Rows from block 4, named by matrix and row number. Rows with one number belong to one channel. Each number is 50 + 10 x the weight over its row's rms, rounded and kept within 0 to 99. All counts start at 0. After the name is the row's rms in percent of the matrix's.
# convs0: first 3x3 conv (model.enc.1.1.convs.0.weight, 64x64x3x3), inputs 32-39, a 3x3 kernel for each
# convs1: second 3x3 conv (model.enc.1.1.convs.1.weight, 64x64x3x3, transposed), outputs 32-39, a 3x3 kernel for each
convs0.16 101:46 49 58 44 46 47 50 20 65 52 55 54 61 52 53 49 70 51 45 60 47 39 66 57 45 56 54 50 50 44 54 65 52 49 38 49 51 55 49 61 53 79 52 58 45 51 45 43 48 46 49 51 39 57 45 47 47 47 45 50 51 53 64 45 42 47 49 75 71 47 63 66
convs0.17 081:48 36 52 47 54 58 46 32 39 66 31 60 38 65 51 53 53 28 44 59 43 43 56 63 56 62 68 74 58 46 51 61 28 55 51 43 53 63 57 45 61 60 56 53 55 53 41 61 56 53 57 47 32 29 36 51 51 41 61 48 44 53 58 53 75 52 61 61 52 38 54 52
convs0.18 096:41 48 41 41 39 46 52 45 44 48 69 58 50 52 55 53 46 52 44 45 58 39 69 33 48 75 54 37 52 54 37 70 61 44 66 66 49 52 51 48 63 54 48 43 55 42 48 43 44 58 41 41 44 51 49 53 61 37 46 69 52 52 68 54 47 48 58 36 70 44 35 68
convs0.19 096:56 33 53 40 38 67 48 79 53 41 46 42 42 59 59 45 50 37 40 57 57 33 73 70 38 48 55 49 53 55 51 50 43 60 38 48 53 75 55 36 62 56 48 39 48 42 52 34 39 55 38 65 69 69 49 35 55 48 49 46 50 33 62 56 56 50 54 66 64 50 38 61
convs0.20 116:41 46 44 47 19 33 47 56 26 60 57 67 65 65 56 32 51 51 53 55 57 34 46 35 34 68 60 49 49 44 63 68 47 45 46 60 44 55 41 32 60 45 58 53 56 49 50 44 61 65 60 59 37 47 69 58 55 46 46 34 41 49 55 47 45 35 61 47 49 51 51 48
convs0.21 077:42 69 58 38 53 57 48 38 40 56 42 63 66 57 58 54 64 47 60 49 43 54 47 44 60 66 53 44 53 45 55 56 50 45 50 38 63 42 59 46 59 42 65 60 42 42 57 51 49 37 42 43 54 37 74 38 58 48 53 43 53 41 61 55 47 59 47 36 38 54 60 48
convs0.22 071:51 42 26 41 53 53 78 65 40 39 74 45 53 60 52 38 51 29 57 53 54 34 53 49 60 63 59 45 44 35 43 49 47 40 46 42 52 56 53 52 56 55 61 34 67 54 46 40 43 33 66 30 36 38 67 53 42 38 44 66 59 53 47 45 46 39 47 53 47 57 48 56
convs0.23 066:42 60 55 42 44 40 65 44 42 64 50 65 77 60 38 48 51 51 54 55 61 47 49 51 57 42 67 40 50 33 51 62 35 47 51 39 40 54 51 57 55 65 63 44 57 49 36 63 42 47 35 48 48 62 33 44 58 55 44 48 58 58 75 36 58 40 30 37 60 51 49 43
convs0.24 093:50 51 57 53 28 37 33 62 32 49 49 68 44 23 59 64 56 46 56 43 43 57 59 48 33 57 55 58 54 43 43 43 54 52 25 49 43 54 52 58 49 52 37 63 50 46 49 48 60 52 50 55 43 52 40 44 45 65 47 44 74 44 48 45 46 50 58 58 65 35 60 50
convs0.25 087:68 72 48 60 45 47 57 42 45 33 46 45 49 53 60 52 56 54 48 51 55 49 53 54 52 58 54 44 76 47 60 53 41 75 63 69 65 41 48 50 54 48 41 49 52 44 55 48 52 41 44 40 49 54 38 51 60 52 47 60 49 58 63 53 63 59 57 44 49 60 55 61
convs0.26 129:52 54 37 60 59 63 53 37 52 50 54 53 45 59 68 58 64 44 46 47 41 40 50 43 47 70 64 47 48 48 48 86 71 37 25 37 48 63 50 43 46 39 50 65 42 45 42 51 53 50 61 44 47 50 46 44 54 43 57 50 59 58 55 53 54 44 46 39 40 52 43 52
convs0.27 095:60 49 51 67 41 35 31 41 45 40 42 49 68 46 54 66 46 59 51 40 45 55 59 54 61 40 54 39 40 45 45 51 52 86 77 50 57 72 41 64 44 51 51 44 64 44 60 43 53 66 49 60 66 41 55 53 57 44 49 49 67 61 66 41 53 40 55 63 58 60 46 47
convs0.28 108:47 54 40 45 64 47 52 48 50 49 56 45 49 48 37 48 39 54 46 36 47 40 40 59 53 59 57 44 48 42 43 63 39 54 29 49 46 42 53 48 38 73 41 57 55 52 53 49 51 38 37 47 67 41 49 46 66 46 49 51 36 47 53 37 55 53 58 53 56 47 50 38
convs0.29 126:51 55 44 54 57 59 63 37 40 45 41 43 54 99 70 57 45 48 54 51 58 52 50 53 50 54 48 48 41 45 45 52 50 73 47 52 62 51 50 50 42 38 49 60 56 49 58 40 47 38 48 67 36 63 52 53 57 36 44 40 63 49 56 52 51 52 57 37 37 45 48 50
convs0.30 087:68 64 37 53 57 39 49 37 52 60 67 42 43 33 47 61 67 32 53 53 46 60 26 47 53 57 64 48 54 64 44 23 62 49 48 60 51 56 50 52 46 54 60 54 57 64 42 54 59 36 55 46 42 51 40 47 59 74 44 31 43 50 49 41 43 57 61 60 52 43 54 62
convs0.31 085:72 66 54 84 62 41 36 40 47 57 52 64 43 45 50 44 44 52 64 44 42 44 56 56 62 44 58 53 45 54 35 58 59 49 51 52 48 49 53 61 43 50 62 55 61 53 44 50 38 33 48 69 51 61 63 59 51 46 71 63 57 57 71 40 74 57 48 32 40 40 51 51
convs0.32 071:50 27 48 52 57 56 82 63 53 48 39 48 49 68 66 46 53 40 52 48 45 59 50 55 42 55 36 58 58 53 66 80 50 42 64 62 35 57 39 35 40 58 61 62 47 32 49 72 38 52 51 45 44 49 48 48 54 62 38 47 43 30 37 42 39 61 47 75 82 39 60 55
convs0.33 084:44 54 37 67 58 66 49 45 40 52 58 45 66 69 48 63 69 57 47 47 55 52 35 50 69 47 56 58 47 50 44 58 73 66 62 71 54 41 55 42 49 42 58 57 49 54 46 36 56 43 42 34 35 65 39 48 58 58 42 63 57 50 38 47 50 54 43 37 42 46 59 37
convs0.34 086:47 57 64 64 62 47 61 47 44 38 37 44 52 54 63 47 36 53 61 32 43 52 35 51 43 55 63 66 40 56 43 55 48 52 50 36 59 41 40 56 47 43 51 39 58 35 56 46 51 72 69 67 79 63 69 47 47 45 62 35 66 44 66 58 46 52 56 35 23 59 48 67
convs0.35 096:51 44 49 45 17 48 62 52 50 60 53 47 53 43 49 51 50 58 58 67 49 47 52 42 59 31 44 50 58 59 48 61 52 47 65 55 61 63 48 44 51 49 49 32 57 49 42 60 46 49 42 51 73 57 63 47 58 45 41 48 35 46 54 49 56 62 54 30 61 55 34 46
convs0.36 116:53 37 44 43 05 56 56 65 58 63 49 50 62 36 49 48 34 53 54 38 53 44 58 52 65 57 57 50 62 43 59 55 45 54 87 60 61 51 48 32 67 35 60 43 47 42 37 33 48 64 46 43 60 48 61 29 49 56 50 46 62 43 44 53 53 48 59 38 41 49 37 33
convs0.37 068:57 53 45 35 51 58 61 34 54 53 38 46 53 55 72 52 54 63 50 48 46 54 49 53 48 48 52 67 64 40 42 58 58 36 53 64 46 56 49 63 58 30 53 47 62 65 76 51 60 47 56 46 45 57 20 50 41 37 51 66 66 29 43 63 30 58 29 47 43 43 62 39
convs0.38 077:53 38 56 38 53 60 49 58 51 60 49 64 41 41 57 39 41 51 56 45 43 57 51 48 72 48 59 48 34 57 42 46 37 42 40 52 56 55 37 54 56 52 67 42 55 50 35 56 47 31 67 30 64 53 83 41 71 46 33 68 43 42 39 51 43 46 51 49 45 39 55 32
convs0.39 141:48 47 52 56 56 32 49 47 61 61 57 49 51 87 60 58 48 38 52 48 41 49 41 46 36 75 56 55 58 55 53 84 48 52 18 51 49 49 49 34 23 65 64 68 44 62 47 58 50 71 34 48 27 51 64 53 46 50 42 65 54 65 45 53 56 59 45 38 49 44 46 45
convs0.40 090:47 37 33 43 57 40 53 59 28 46 41 25 33 52 52 47 46 52 55 48 42 61 51 52 49 49 45 61 63 50 60 60 58 60 44 47 46 47 58 50 61 35 44 59 53 42 57 44 47 50 51 62 45 50 45 45 48 55 59 49 53 50 58 52 64 52 32 64 73 42 28 50
convs0.41 080:16 54 58 54 49 25 41 35 53 35 48 38 73 58 60 58 50 42 52 45 52 52 48 43 62 66 55 43 67 44 53 46 55 52 56 45 54 59 38 49 45 51 59 47 56 67 51 60 44 47 38 47 45 48 49 39 49 54 70 59 61 52 44 43 31 36 45 62 47 43 52 51
convs0.42 107:53 56 57 50 78 59 38 59 56 53 65 63 45 47 46 46 49 56 38 51 41 60 36 62 45 56 51 52 40 55 59 54 31 54 61 48 61 58 55 46 27 60 46 46 56 40 49 44 46 56 47 52 39 54 58 73 41 50 75 28 42 52 58 77 54 41 78 53 39 50 42 54
convs0.43 080:73 19 47 58 27 64 28 43 54 32 35 46 59 51 58 49 56 39 55 49 46 64 39 58 40 43 52 49 54 45 64 59 40 52 41 38 52 48 61 43 50 60 47 56 39 41 41 47 38 51 39 58 39 60 40 59 45 63 53 39 32 49 55 50 54 35 55 46 55 39 45 45
convs0.44 086:52 38 28 46 61 36 52 37 47 38 51 48 47 43 80 52 46 57 43 54 41 47 62 68 42 35 56 52 50 60 51 58 46 59 56 46 42 61 50 46 43 37 54 51 54 54 66 47 40 37 57 42 56 60 57 49 51 58 66 41 52 45 56 71 42 54 61 65 50 32 53 49
convs0.45 095:49 41 59 45 38 31 44 41 40 56 63 61 44 51 49 55 60 56 53 44 52 65 49 63 25 55 41 49 47 37 61 59 39 60 57 44 54 49 44 43 60 47 36 54 56 35 50 57 34 51 64 61 38 59 41 60 39 47 54 47 41 49 53 52 24 44 37 76 42 49 64 68
convs0.46 120:51 60 60 49 22 62 52 30 54 47 62 53 51 26 55 48 38 53 44 44 55 56 39 41 54 64 42 51 62 52 32 53 53 41 30 54 56 34 55 61 44 35 52 66 42 48 53 46 47 41 46 52 34 53 43 60 55 57 42 53 48 53 57 55 54 48 58 18 58 58 47 38
convs0.47 107:46 47 45 51 55 58 59 46 35 56 70 53 48 72 78 56 62 58 45 46 56 53 44 44 47 49 62 64 55 50 58 65 55 45 52 49 49 65 57 50 31 34 43 58 62 43 37 46 61 44 74 50 61 62 43 51 47 40 50 58 39 53 60 43 57 43 52 27 44 29 38 48
convs0.48 087:53 47 69 57 46 58 25 32 44 53 69 54 54 54 43 42 54 41 56 50 43 49 52 49 57 47 45 41 54 52 48 43 58 54 55 57 50 54 53 57 52 44 48 51 51 52 51 52 71 57 63 51 44 48 39 44 62 67 50 57 44 54 56 63 49 58 47 59 49 56 48 60
convs0.49 136:51 35 59 33 51 58 50 53 58 46 36 86 63 31 46 44 47 49 50 50 45 39 46 56 30 54 58 51 34 55 47 60 65 55 60 53 54 55 42 49 60 44 40 55 51 56 33 77 46 79 44 59 42 44 23 43 62 71 44 63 42 59 46 60 43 46 43 35 51 47 61 49
convs0.50 085:52 59 44 38 50 39 68 38 68 57 55 56 62 36 35 56 37 38 33 46 45 45 61 57 51 64 45 32 26 49 40 42 41 49 64 48 52 51 54 48 56 39 51 57 52 61 53 40 64 30 53 33 45 48 42 54 42 47 53 49 65 50 66 54 54 51 52 63 38 55 46 58
convs0.51 093:45 51 47 52 25 54 52 68 55 42 56 46 48 55 48 50 43 32 59 50 49 46 53 36 48 58 39 60 53 52 48 38 47 39 60 60 51 44 50 63 66 52 59 34 39 65 34 47 62 44 41 38 62 59 44 50 40 31 48 38 45 60 62 45 50 51 48 41 55 58 55 52
convs0.52 108:65 77 64 59 81 35 49 49 57 48 48 45 34 27 55 44 49 56 65 45 42 59 53 54 48 41 43 43 41 44 31 35 40 46 44 49 60 37 51 73 62 66 39 41 45 49 41 64 46 35 54 47 57 42 47 54 55 46 56 55 44 67 44 52 44 41 48 45 40 63 56 58
convs0.53 090:45 53 63 70 23 45 44 47 49 50 57 64 48 41 71 40 50 46 43 55 46 45 55 64 49 48 59 49 44 37 49 40 50 60 53 49 42 61 49 44 48 39 53 54 52 52 59 50 43 56 52 44 39 42 50 39 54 53 68 55 40 62 49 58 39 41 50 41 49 46 53 39
convs0.54 118:43 67 48 49 19 65 54 42 36 66 60 47 46 35 62 49 51 42 37 55 53 41 41 34 66 57 56 45 47 45 50 48 55 59 47 52 46 36 59 55 48 31 52 55 56 49 50 41 56 50 61 56 50 47 49 54 45 53 50 64 58 54 44 43 37 55 41 37 39 42 57 47
convs0.55 145:41 49 50 34 30 58 51 39 33 42 58 40 54 27 45 49 48 49 49 41 44 46 65 47 51 55 39 55 52 40 50 62 56 57 50 37 59 40 64 34 62 42 44 59 46 51 42 46 60 44 52 48 40 51 64 52 46 56 45 57 44 51 52 43 45 52 65 41 51 48 45 50
convs0.56 083:29 31 52 54 00 53 39 46 51 53 58 53 58 55 38 36 39 54 55 55 47 51 64 41 37 55 52 67 65 54 59 55 72 56 52 40 70 48 42 43 54 70 46 59 41 47 55 52 49 53 26 58 39 58 45 46 37 40 54 64 47 50 44 66 47 48 54 37 52 61 39 43
convs0.57 087:43 49 39 39 50 57 58 65 59 41 57 45 60 64 64 59 53 59 47 53 69 39 54 63 46 37 44 49 57 64 45 80 64 42 70 50 44 67 60 52 47 61 36 55 57 42 66 35 45 42 54 39 43 55 44 53 58 43 63 49 42 52 56 45 42 58 52 35 30 61 46 66
convs0.58 131:52 34 54 42 41 49 55 52 55 51 42 55 40 58 46 46 52 47 48 49 47 53 50 37 62 51 40 55 41 46 53 50 55 60 57 43 46 55 41 41 63 41 51 51 59 50 44 42 56 43 30 41 49 44 50 47 48 54 28 45 48 42 60 53 39 52 46 42 37 57 51 64
convs0.59 084:55 37 54 37 58 53 70 38 63 47 22 45 44 55 48 43 44 51 53 47 51 61 53 49 37 57 46 51 33 51 54 61 47 55 57 61 58 41 44 51 64 53 41 52 57 24 62 41 55 70 49 58 66 49 52 63 45 44 53 43 40 50 62 51 35 47 48 50 61 64 38 53
convs0.60 106:50 43 31 49 42 35 43 51 50 61 71 51 43 81 43 56 59 47 46 46 49 44 68 50 55 38 48 45 65 62 60 62 62 54 69 62 46 39 67 61 41 40 48 51 44 46 52 40 53 54 44 44 35 48 40 65 43 49 42 48 51 37 48 55 41 56 50 44 65 39 39 67
convs0.61 097:35 60 51 33 65 46 35 69 36 41 48 35 61 43 48 60 62 56 56 61 42 55 54 70 36 44 33 38 59 49 63 34 57 46 40 57 48 38 56 56 59 53 50 49 49 53 53 37 57 42 69 49 16 31 41 50 51 58 47 47 60 43 42 48 46 47 48 35 57 50 62 47
convs0.62 144:40 31 53 43 74 47 50 56 62 55 54 41 37 69 42 49 49 59 49 47 44 53 43 49 44 45 51 53 77 49 43 99 59 53 54 47 60 43 51 57 25 66 43 54 57 51 63 57 57 75 45 39 74 36 38 59 59 56 58 48 44 57 47 55 49 44 62 18 45 58 46 53
convs1.16 102:39 53 46 36 38 52 50 65 46 47 42 47 55 55 39 52 50 46 61 60 57 48 58 64 40 51 63 62 56 58 55 65 61 53 52 40 72 45 41 42 48 46 52 55 43 50 47 56 55 46 62 46 50 52 54 48 45 34 32 59 49 55 41 42 55 40 31 53 33 55 54 57
convs1.17 094:57 43 48 53 35 48 35 57 22 50 37 48 46 54 51 65 63 61 47 46 54 41 48 58 64 42 53 43 58 63 35 39 54 52 59 65 50 49 28 33 43 38 32 41 29 43 61 44 45 42 56 43 36 62 32 47 52 56 39 51 49 57 61 42 46 54 48 81 39 52 49 62
convs1.18 102:41 36 51 38 44 46 52 57 43 59 49 56 56 58 46 69 39 52 37 39 59 71 57 57 65 65 52 44 46 55 69 52 53 50 38 63 58 41 46 38 19 65 56 49 50 45 43 51 61 52 56 62 49 55 52 52 50 53 33 66 59 44 43 65 40 45 49 62 56 59 57 64
convs1.19 082:46 42 54 51 50 48 41 57 46 71 63 62 38 29 61 50 63 50 47 65 63 47 25 60 28 54 68 45 44 49 44 59 53 48 63 48 47 69 44 46 42 54 48 22 64 32 28 57 69 40 64 54 52 58 50 49 63 42 31 40 53 57 47 55 44 47 46 23 46 49 58 56
convs1.20 108:46 54 53 50 40 43 53 47 46 56 54 56 47 48 31 52 54 36 34 45 59 70 46 52 51 51 42 64 68 63 58 70 64 60 56 44 54 41 46 47 55 49 42 42 48 47 39 56 39 51 44 37 60 41 41 42 54 59 52 54 43 55 48 68 59 53 75 63 60 80 35 38
convs1.21 099:48 67 63 51 39 55 37 38 45 55 57 46 41 47 39 49 31 61 61 36 51 48 66 29 45 35 52 63 36 65 48 57 42 47 42 59 77 51 57 65 25 57 48 53 48 49 55 43 59 47 56 75 39 42 57 61 43 46 51 50 51 47 70 39 52 51 66 43 60 47 38 43
convs1.22 088:63 70 69 58 62 61 58 60 63 71 71 49 51 38 51 56 42 69 43 36 74 60 50 43 47 37 36 42 52 54 29 56 47 46 48 50 74 42 47 57 44 45 58 27 56 50 50 52 42 58 44 59 36 46 55 52 57 50 38 44 73 72 53 38 57 41 44 40 47 65 37 43
convs1.23 080:57 54 66 61 46 53 44 52 60 42 53 51 65 49 34 33 65 41 31 58 54 64 50 67 47 52 45 38 56 34 56 37 49 47 54 65 48 54 26 38 58 37 50 45 58 33 44 43 61 47 62 49 41 52 56 43 52 37 40 44 65 59 71 52 56 40 44 55 50 51 41 45
convs1.24 102:54 50 55 41 55 58 70 47 56 50 53 21 38 51 43 41 38 43 50 39 47 47 45 44 47 58 44 41 64 50 45 52 52 33 36 51 54 65 47 40 37 55 48 37 61 34 68 61 56 44 48 54 34 53 41 47 53 59 46 40 55 51 59 42 58 47 46 45 35 39 49 52
convs1.25 109:57 51 53 52 46 55 48 49 37 44 35 54 56 44 36 50 52 64 42 44 54 58 57 52 44 41 41 37 46 42 57 51 37 48 37 55 40 51 59 55 48 33 59 62 49 42 69 53 71 64 60 64 32 60 47 52 52 63 58 37 54 67 59 51 41 52 58 40 57 60 59 37
convs1.26 128:39 40 51 46 45 45 52 60 40 56 69 53 75 66 42 54 45 53 49 69 46 72 61 48 56 60 53 45 57 47 55 74 50 58 57 48 39 38 41 46 26 58 42 56 48 49 68 58 55 58 46 53 45 52 56 45 52 56 44 58 48 58 44 52 55 54 50 65 54 58 62 53
convs1.27 100:58 37 35 62 56 63 45 51 43 50 62 42 73 52 54 60 48 53 56 47 40 44 46 35 47 58 49 41 52 49 52 63 38 44 40 55 48 53 56 57 44 48 48 38 49 50 64 47 33 35 49 45 48 46 56 44 56 46 58 53 55 43 47 47 39 38 66 64 69 54 59 33
convs1.28 096:32 39 50 26 60 62 60 47 63 43 48 60 50 49 63 54 39 57 42 51 62 45 49 48 53 60 51 49 63 50 47 51 39 45 59 54 59 35 57 39 57 56 44 55 50 38 68 49 35 78 39 51 54 60 50 50 51 53 34 54 46 41 42 47 68 55 51 36 45 50 58 52
convs1.29 121:43 45 34 62 46 40 49 49 42 54 60 56 36 46 47 48 53 49 49 57 56 67 71 51 47 64 53 53 52 71 65 51 26 40 45 44 48 59 30 46 29 55 48 58 47 42 42 54 39 30 45 39 43 47 52 44 44 56 49 50 35 52 49 49 57 66 58 77 46 59 47 51
convs1.30 091:49 38 71 56 62 51 58 46 61 60 42 57 62 68 57 56 11 59 45 48 46 38 61 42 62 40 62 42 46 55 43 72 58 44 42 66 52 50 59 35 46 53 48 55 52 45 49 58 37 52 50 29 58 57 47 57 60 57 36 48 64 51 57 47 48 46 39 57 54 61 56 39
convs1.31 083:69 45 68 54 28 53 55 57 50 84 63 69 37 55 54 45 52 63 47 72 36 45 49 58 54 45 37 75 57 48 30 34 51 47 55 56 75 44 52 46 49 43 46 39 59 54 39 40 52 55 73 48 46 44 65 53 56 48 39 50 60 45 66 40 58 48 56 62 39 38 32 50
convs1.32 114:52 26 40 63 44 41 23 72 31 60 43 37 43 46 58 39 50 46 49 44 55 38 46 58 59 41 55 47 42 53 46 44 45 41 53 54 65 50 46 56 51 48 42 62 40 54 50 42 66 61 43 37 46 47 34 28 60 43 57 34 47 54 60 46 47 48 43 58 46 61 40 43
convs1.33 080:55 59 53 56 32 70 60 53 40 73 49 64 64 45 60 41 53 65 56 48 45 45 63 51 40 39 55 53 57 46 44 37 57 62 60 64 53 48 48 54 38 57 44 51 39 56 55 55 64 49 58 49 40 46 62 49 44 49 64 38 44 49 50 58 38 47 56 54 48 45 37 60
convs1.34 095:44 46 42 66 60 65 56 41 47 55 48 54 50 59 69 54 42 49 41 33 48 39 50 51 38 62 53 55 47 35 67 67 45 54 60 40 39 62 38 52 50 54 44 55 53 43 45 44 27 43 54 57 69 64 38 67 35 50 45 54 55 55 55 41 63 60 43 57 62 45 49 63
convs1.35 094:50 38 41 65 44 47 56 48 42 55 70 67 38 58 59 53 64 47 39 53 36 58 49 45 46 55 50 56 58 78 49 49 42 52 60 47 55 67 46 48 33 67 26 49 36 37 40 45 55 42 42 55 82 58 59 43 42 53 50 52 36 34 51 39 41 38 45 65 43 59 45 46
convs1.36 096:46 42 56 43 65 46 49 42 57 60 47 46 47 48 51 44 57 44 58 67 53 49 58 59 60 44 59 52 65 44 48 62 57 57 51 42 45 59 55 47 50 47 49 44 33 50 67 43 46 49 52 72 47 43 46 42 52 55 44 39 44 55 51 56 75 35 33 66 41 48 63 42
convs1.37 103:32 56 75 49 45 51 50 44 44 43 57 54 45 44 27 39 38 40 47 56 44 54 52 55 39 53 43 33 64 60 46 42 58 68 48 39 67 47 47 53 40 52 48 48 54 57 52 62 52 47 41 60 38 34 54 54 53 59 37 52 65 39 67 42 32 50 65 60 70 31 55 52
convs1.38 083:69 69 57 60 45 66 44 58 53 64 70 43 55 43 49 39 54 56 40 51 49 67 61 41 53 60 44 60 57 47 58 65 39 40 51 55 67 52 39 41 40 42 55 34 37 66 37 47 37 64 48 47 50 52 58 54 51 50 55 47 46 71 57 76 31 60 40 54 44 53 67 27
convs1.39 113:40 66 64 44 35 50 50 46 56 59 46 64 71 44 58 33 44 43 42 38 43 46 53 47 53 47 50 55 43 59 74 76 71 56 71 64 43 41 54 48 28 37 44 48 42 44 23 44 37 43 50 40 52 58 42 44 53 59 66 43 54 49 62 52 41 59 55 76 66 55 46 41
convs1.40 102:57 67 40 49 58 43 50 37 61 63 62 46 47 49 54 59 51 52 54 38 39 33 57 45 51 44 39 54 42 38 32 62 40 38 48 61 39 35 43 55 45 47 58 53 53 40 60 46 50 52 57 62 20 50 44 59 53 56 40 65 57 48 41 49 65 61 34 46 67 18 49 59
convs1.41 078:56 50 55 65 59 46 60 27 58 75 43 71 44 41 51 33 68 72 50 37 50 56 44 60 59 58 48 60 54 44 54 57 53 38 50 63 41 56 37 52 57 49 70 37 45 49 50 49 67 47 59 37 45 46 54 50 50 55 38 41 52 55 67 38 48 48 46 51 49 56 53 44
convs1.42 116:51 26 45 59 32 49 44 70 40 41 47 46 49 57 55 49 59 49 53 41 52 50 78 52 63 38 52 61 52 71 53 48 40 35 57 45 58 44 50 48 61 59 43 46 56 45 64 49 43 66 54 24 50 62 49 49 49 49 49 61 49 30 59 51 49 30 53 29 36 66 77 68
convs1.43 095:62 55 55 45 47 68 51 46 60 56 46 50 48 59 41 41 69 46 51 57 48 41 50 43 54 52 46 50 43 37 52 44 34 54 37 75 66 43 39 53 39 54 55 47 51 46 60 37 50 32 66 56 59 45 59 49 49 21 37 61 60 48 62 42 59 62 63 61 42 61 33 34
convs1.44 093:44 54 30 41 50 49 44 54 38 38 61 48 16 75 52 70 42 47 40 74 62 36 32 48 63 45 41 58 45 55 54 43 34 59 51 63 48 35 34 46 56 53 54 34 66 64 47 36 44 54 49 39 37 68 56 47 53 43 43 59 66 48 42 51 46 44 46 50 63 50 68 43
convs1.45 099:39 70 55 32 37 74 62 32 64 39 53 52 40 49 69 38 49 43 56 33 46 47 43 37 59 55 47 50 47 47 48 41 58 55 67 51 44 35 55 57 41 59 47 43 43 43 45 52 47 39 42 59 46 60 33 49 57 64 60 54 59 62 44 28 29 58 36 26 51 33 56 57
convs1.46 108:53 52 36 62 53 42 59 49 52 46 47 51 51 50 54 43 56 62 52 59 55 45 67 53 54 51 46 49 48 35 41 67 44 51 78 56 49 61 49 52 71 64 37 44 37 40 47 46 42 68 58 66 55 59 51 53 46 52 36 50 42 44 57 61 81 39 36 82 44 43 47 61
convs1.47 112:47 66 39 52 41 46 53 56 46 44 96 61 59 44 55 36 42 39 23 40 35 44 61 46 49 52 48 45 54 75 56 67 41 53 64 63 46 46 46 53 36 46 38 48 40 49 51 56 44 43 53 59 70 55 48 55 50 44 53 63 56 43 62 55 67 64 54 46 46 46 42 52
convs1.48 078:64 56 47 44 47 61 34 59 58 73 61 58 64 46 77 55 43 43 51 44 48 57 43 45 58 46 44 47 48 38 39 50 60 63 40 50 61 52 61 65 49 50 39 42 53 63 44 61 43 34 43 61 48 49 56 47 38 58 64 40 49 47 51 48 61 40 38 34 45 35 51 47
convs1.49 125:52 44 55 49 57 42 42 35 48 48 47 43 63 44 53 30 26 60 44 56 42 38 46 52 49 54 42 52 47 61 58 78 49 64 36 39 63 45 58 53 51 40 35 33 43 58 43 64 48 65 49 32 38 64 43 52 49 44 54 56 50 51 50 56 54 65 40 70 61 76 44 35
convs1.50 090:63 54 60 38 50 63 59 44 40 41 54 66 40 56 46 69 36 46 35 42 58 51 41 52 42 57 37 46 30 46 26 63 44 57 63 73 32 38 55 57 41 58 48 45 46 53 43 63 42 53 53 48 46 45 33 47 55 60 45 55 70 58 49 56 48 52 61 61 50 49 52 35
convs1.51 083:45 43 62 60 62 43 54 50 39 66 47 46 63 28 40 63 56 57 52 45 56 57 37 45 50 45 49 50 42 39 49 43 49 51 68 57 61 54 42 30 39 39 64 59 55 55 28 59 64 41 44 47 65 42 37 53 45 60 47 41 57 46 49 54 20 48 27 55 54 61 48 75
convs1.52 108:44 53 43 51 50 60 41 38 56 55 39 47 50 70 47 55 58 51 55 48 47 52 56 50 45 63 48 47 56 61 51 48 32 53 46 43 51 49 52 52 39 36 47 55 33 41 59 51 29 28 59 43 55 43 56 66 42 57 27 53 60 40 51 35 48 43 61 86 39 52 39 53
convs1.53 081:56 48 59 51 28 57 54 52 60 44 59 61 33 59 56 44 36 78 45 52 53 38 45 62 51 50 47 50 30 57 44 62 55 63 58 67 50 47 47 46 47 61 44 53 45 52 44 62 58 47 61 31 40 58 29 58 45 59 39 59 52 51 51 61 44 51 61 66 42 51 45 47
convs1.54 107:53 60 53 44 50 43 58 55 44 48 42 54 36 48 59 58 39 39 41 36 44 52 57 42 54 47 61 53 44 40 55 44 58 39 39 45 61 43 42 57 56 41 55 35 46 50 34 48 37 43 44 48 47 42 43 38 44 56 48 63 55 57 44 46 44 55 47 48 53 60 44 49
convs1.55 121:47 47 37 43 75 48 59 36 73 48 46 49 50 52 46 55 49 48 55 51 47 50 56 59 50 69 46 47 45 38 40 54 35 36 44 31 58 53 57 61 81 50 55 35 56 72 54 49 45 41 58 50 71 73 51 46 48 57 44 52 51 49 45 66 67 56 46 93 30 55 64 45
convs1.56 086:45 43 66 50 46 50 49 53 61 29 77 52 52 54 43 75 34 62 49 49 53 63 52 52 49 48 42 50 40 62 39 46 49 53 59 52 50 30 50 32 45 63 61 60 41 54 34 60 76 46 42 40 41 48 49 61 60 45 27 68 48 53 46 38 69 43 56 48 56 53 48 63
convs1.57 088:53 53 51 46 42 55 45 60 50 46 77 55 44 61 63 63 71 61 54 52 53 57 35 76 50 59 59 58 45 51 45 41 63 48 64 56 51 56 64 38 53 55 49 54 53 55 39 57 51 48 63 67 31 61 53 49 60 27 28 54 48 47 54 32 53 35 63 75 54 37 53 57
convs1.58 133:48 59 42 37 50 43 54 48 47 47 41 52 31 69 55 46 34 43 39 58 59 50 47 46 55 64 60 45 45 49 37 39 52 58 46 53 62 45 54 46 47 56 44 47 44 42 60 48 55 27 46 51 58 40 47 46 47 38 25 58 57 61 38 53 55 48 47 58 35 54 41 47
convs1.59 080:66 53 50 44 55 57 43 29 58 53 41 50 47 56 49 56 70 55 54 51 65 58 44 39 48 61 39 48 51 41 52 30 45 49 53 61 34 44 50 66 30 54 71 48 41 56 36 50 59 43 44 47 36 68 52 49 55 49 40 45 52 47 57 48 50 50 51 51 43 53 49 43
convs1.60 106:52 40 51 41 41 39 41 48 39 40 49 54 43 62 41 67 32 45 46 53 50 41 84 55 72 50 51 44 44 38 44 62 49 58 48 38 55 41 50 45 48 33 51 41 48 52 40 44 51 32 57 51 51 46 41 48 49 49 42 27 46 38 56 48 49 53 64 59 60 59 59 57
convs1.61 100:35 65 42 50 55 55 61 43 31 30 43 58 59 59 48 51 39 66 47 47 62 44 35 56 30 54 50 45 59 58 34 73 40 49 45 45 44 44 46 41 68 41 43 55 49 43 75 60 29 30 44 54 58 53 54 46 47 54 31 48 42 49 40 33 58 38 42 66 39 57 45 55
convs1.62 121:46 52 42 56 46 52 53 35 58 54 68 53 52 51 62 55 40 35 56 56 59 63 71 55 68 51 54 53 48 57 44 77 47 52 60 51 34 54 54 49 35 46 41 30 53 54 58 55 43 89 55 46 53 58 44 47 56 56 52 31 49 50 53 56 62 63 42 88 52 47 53 46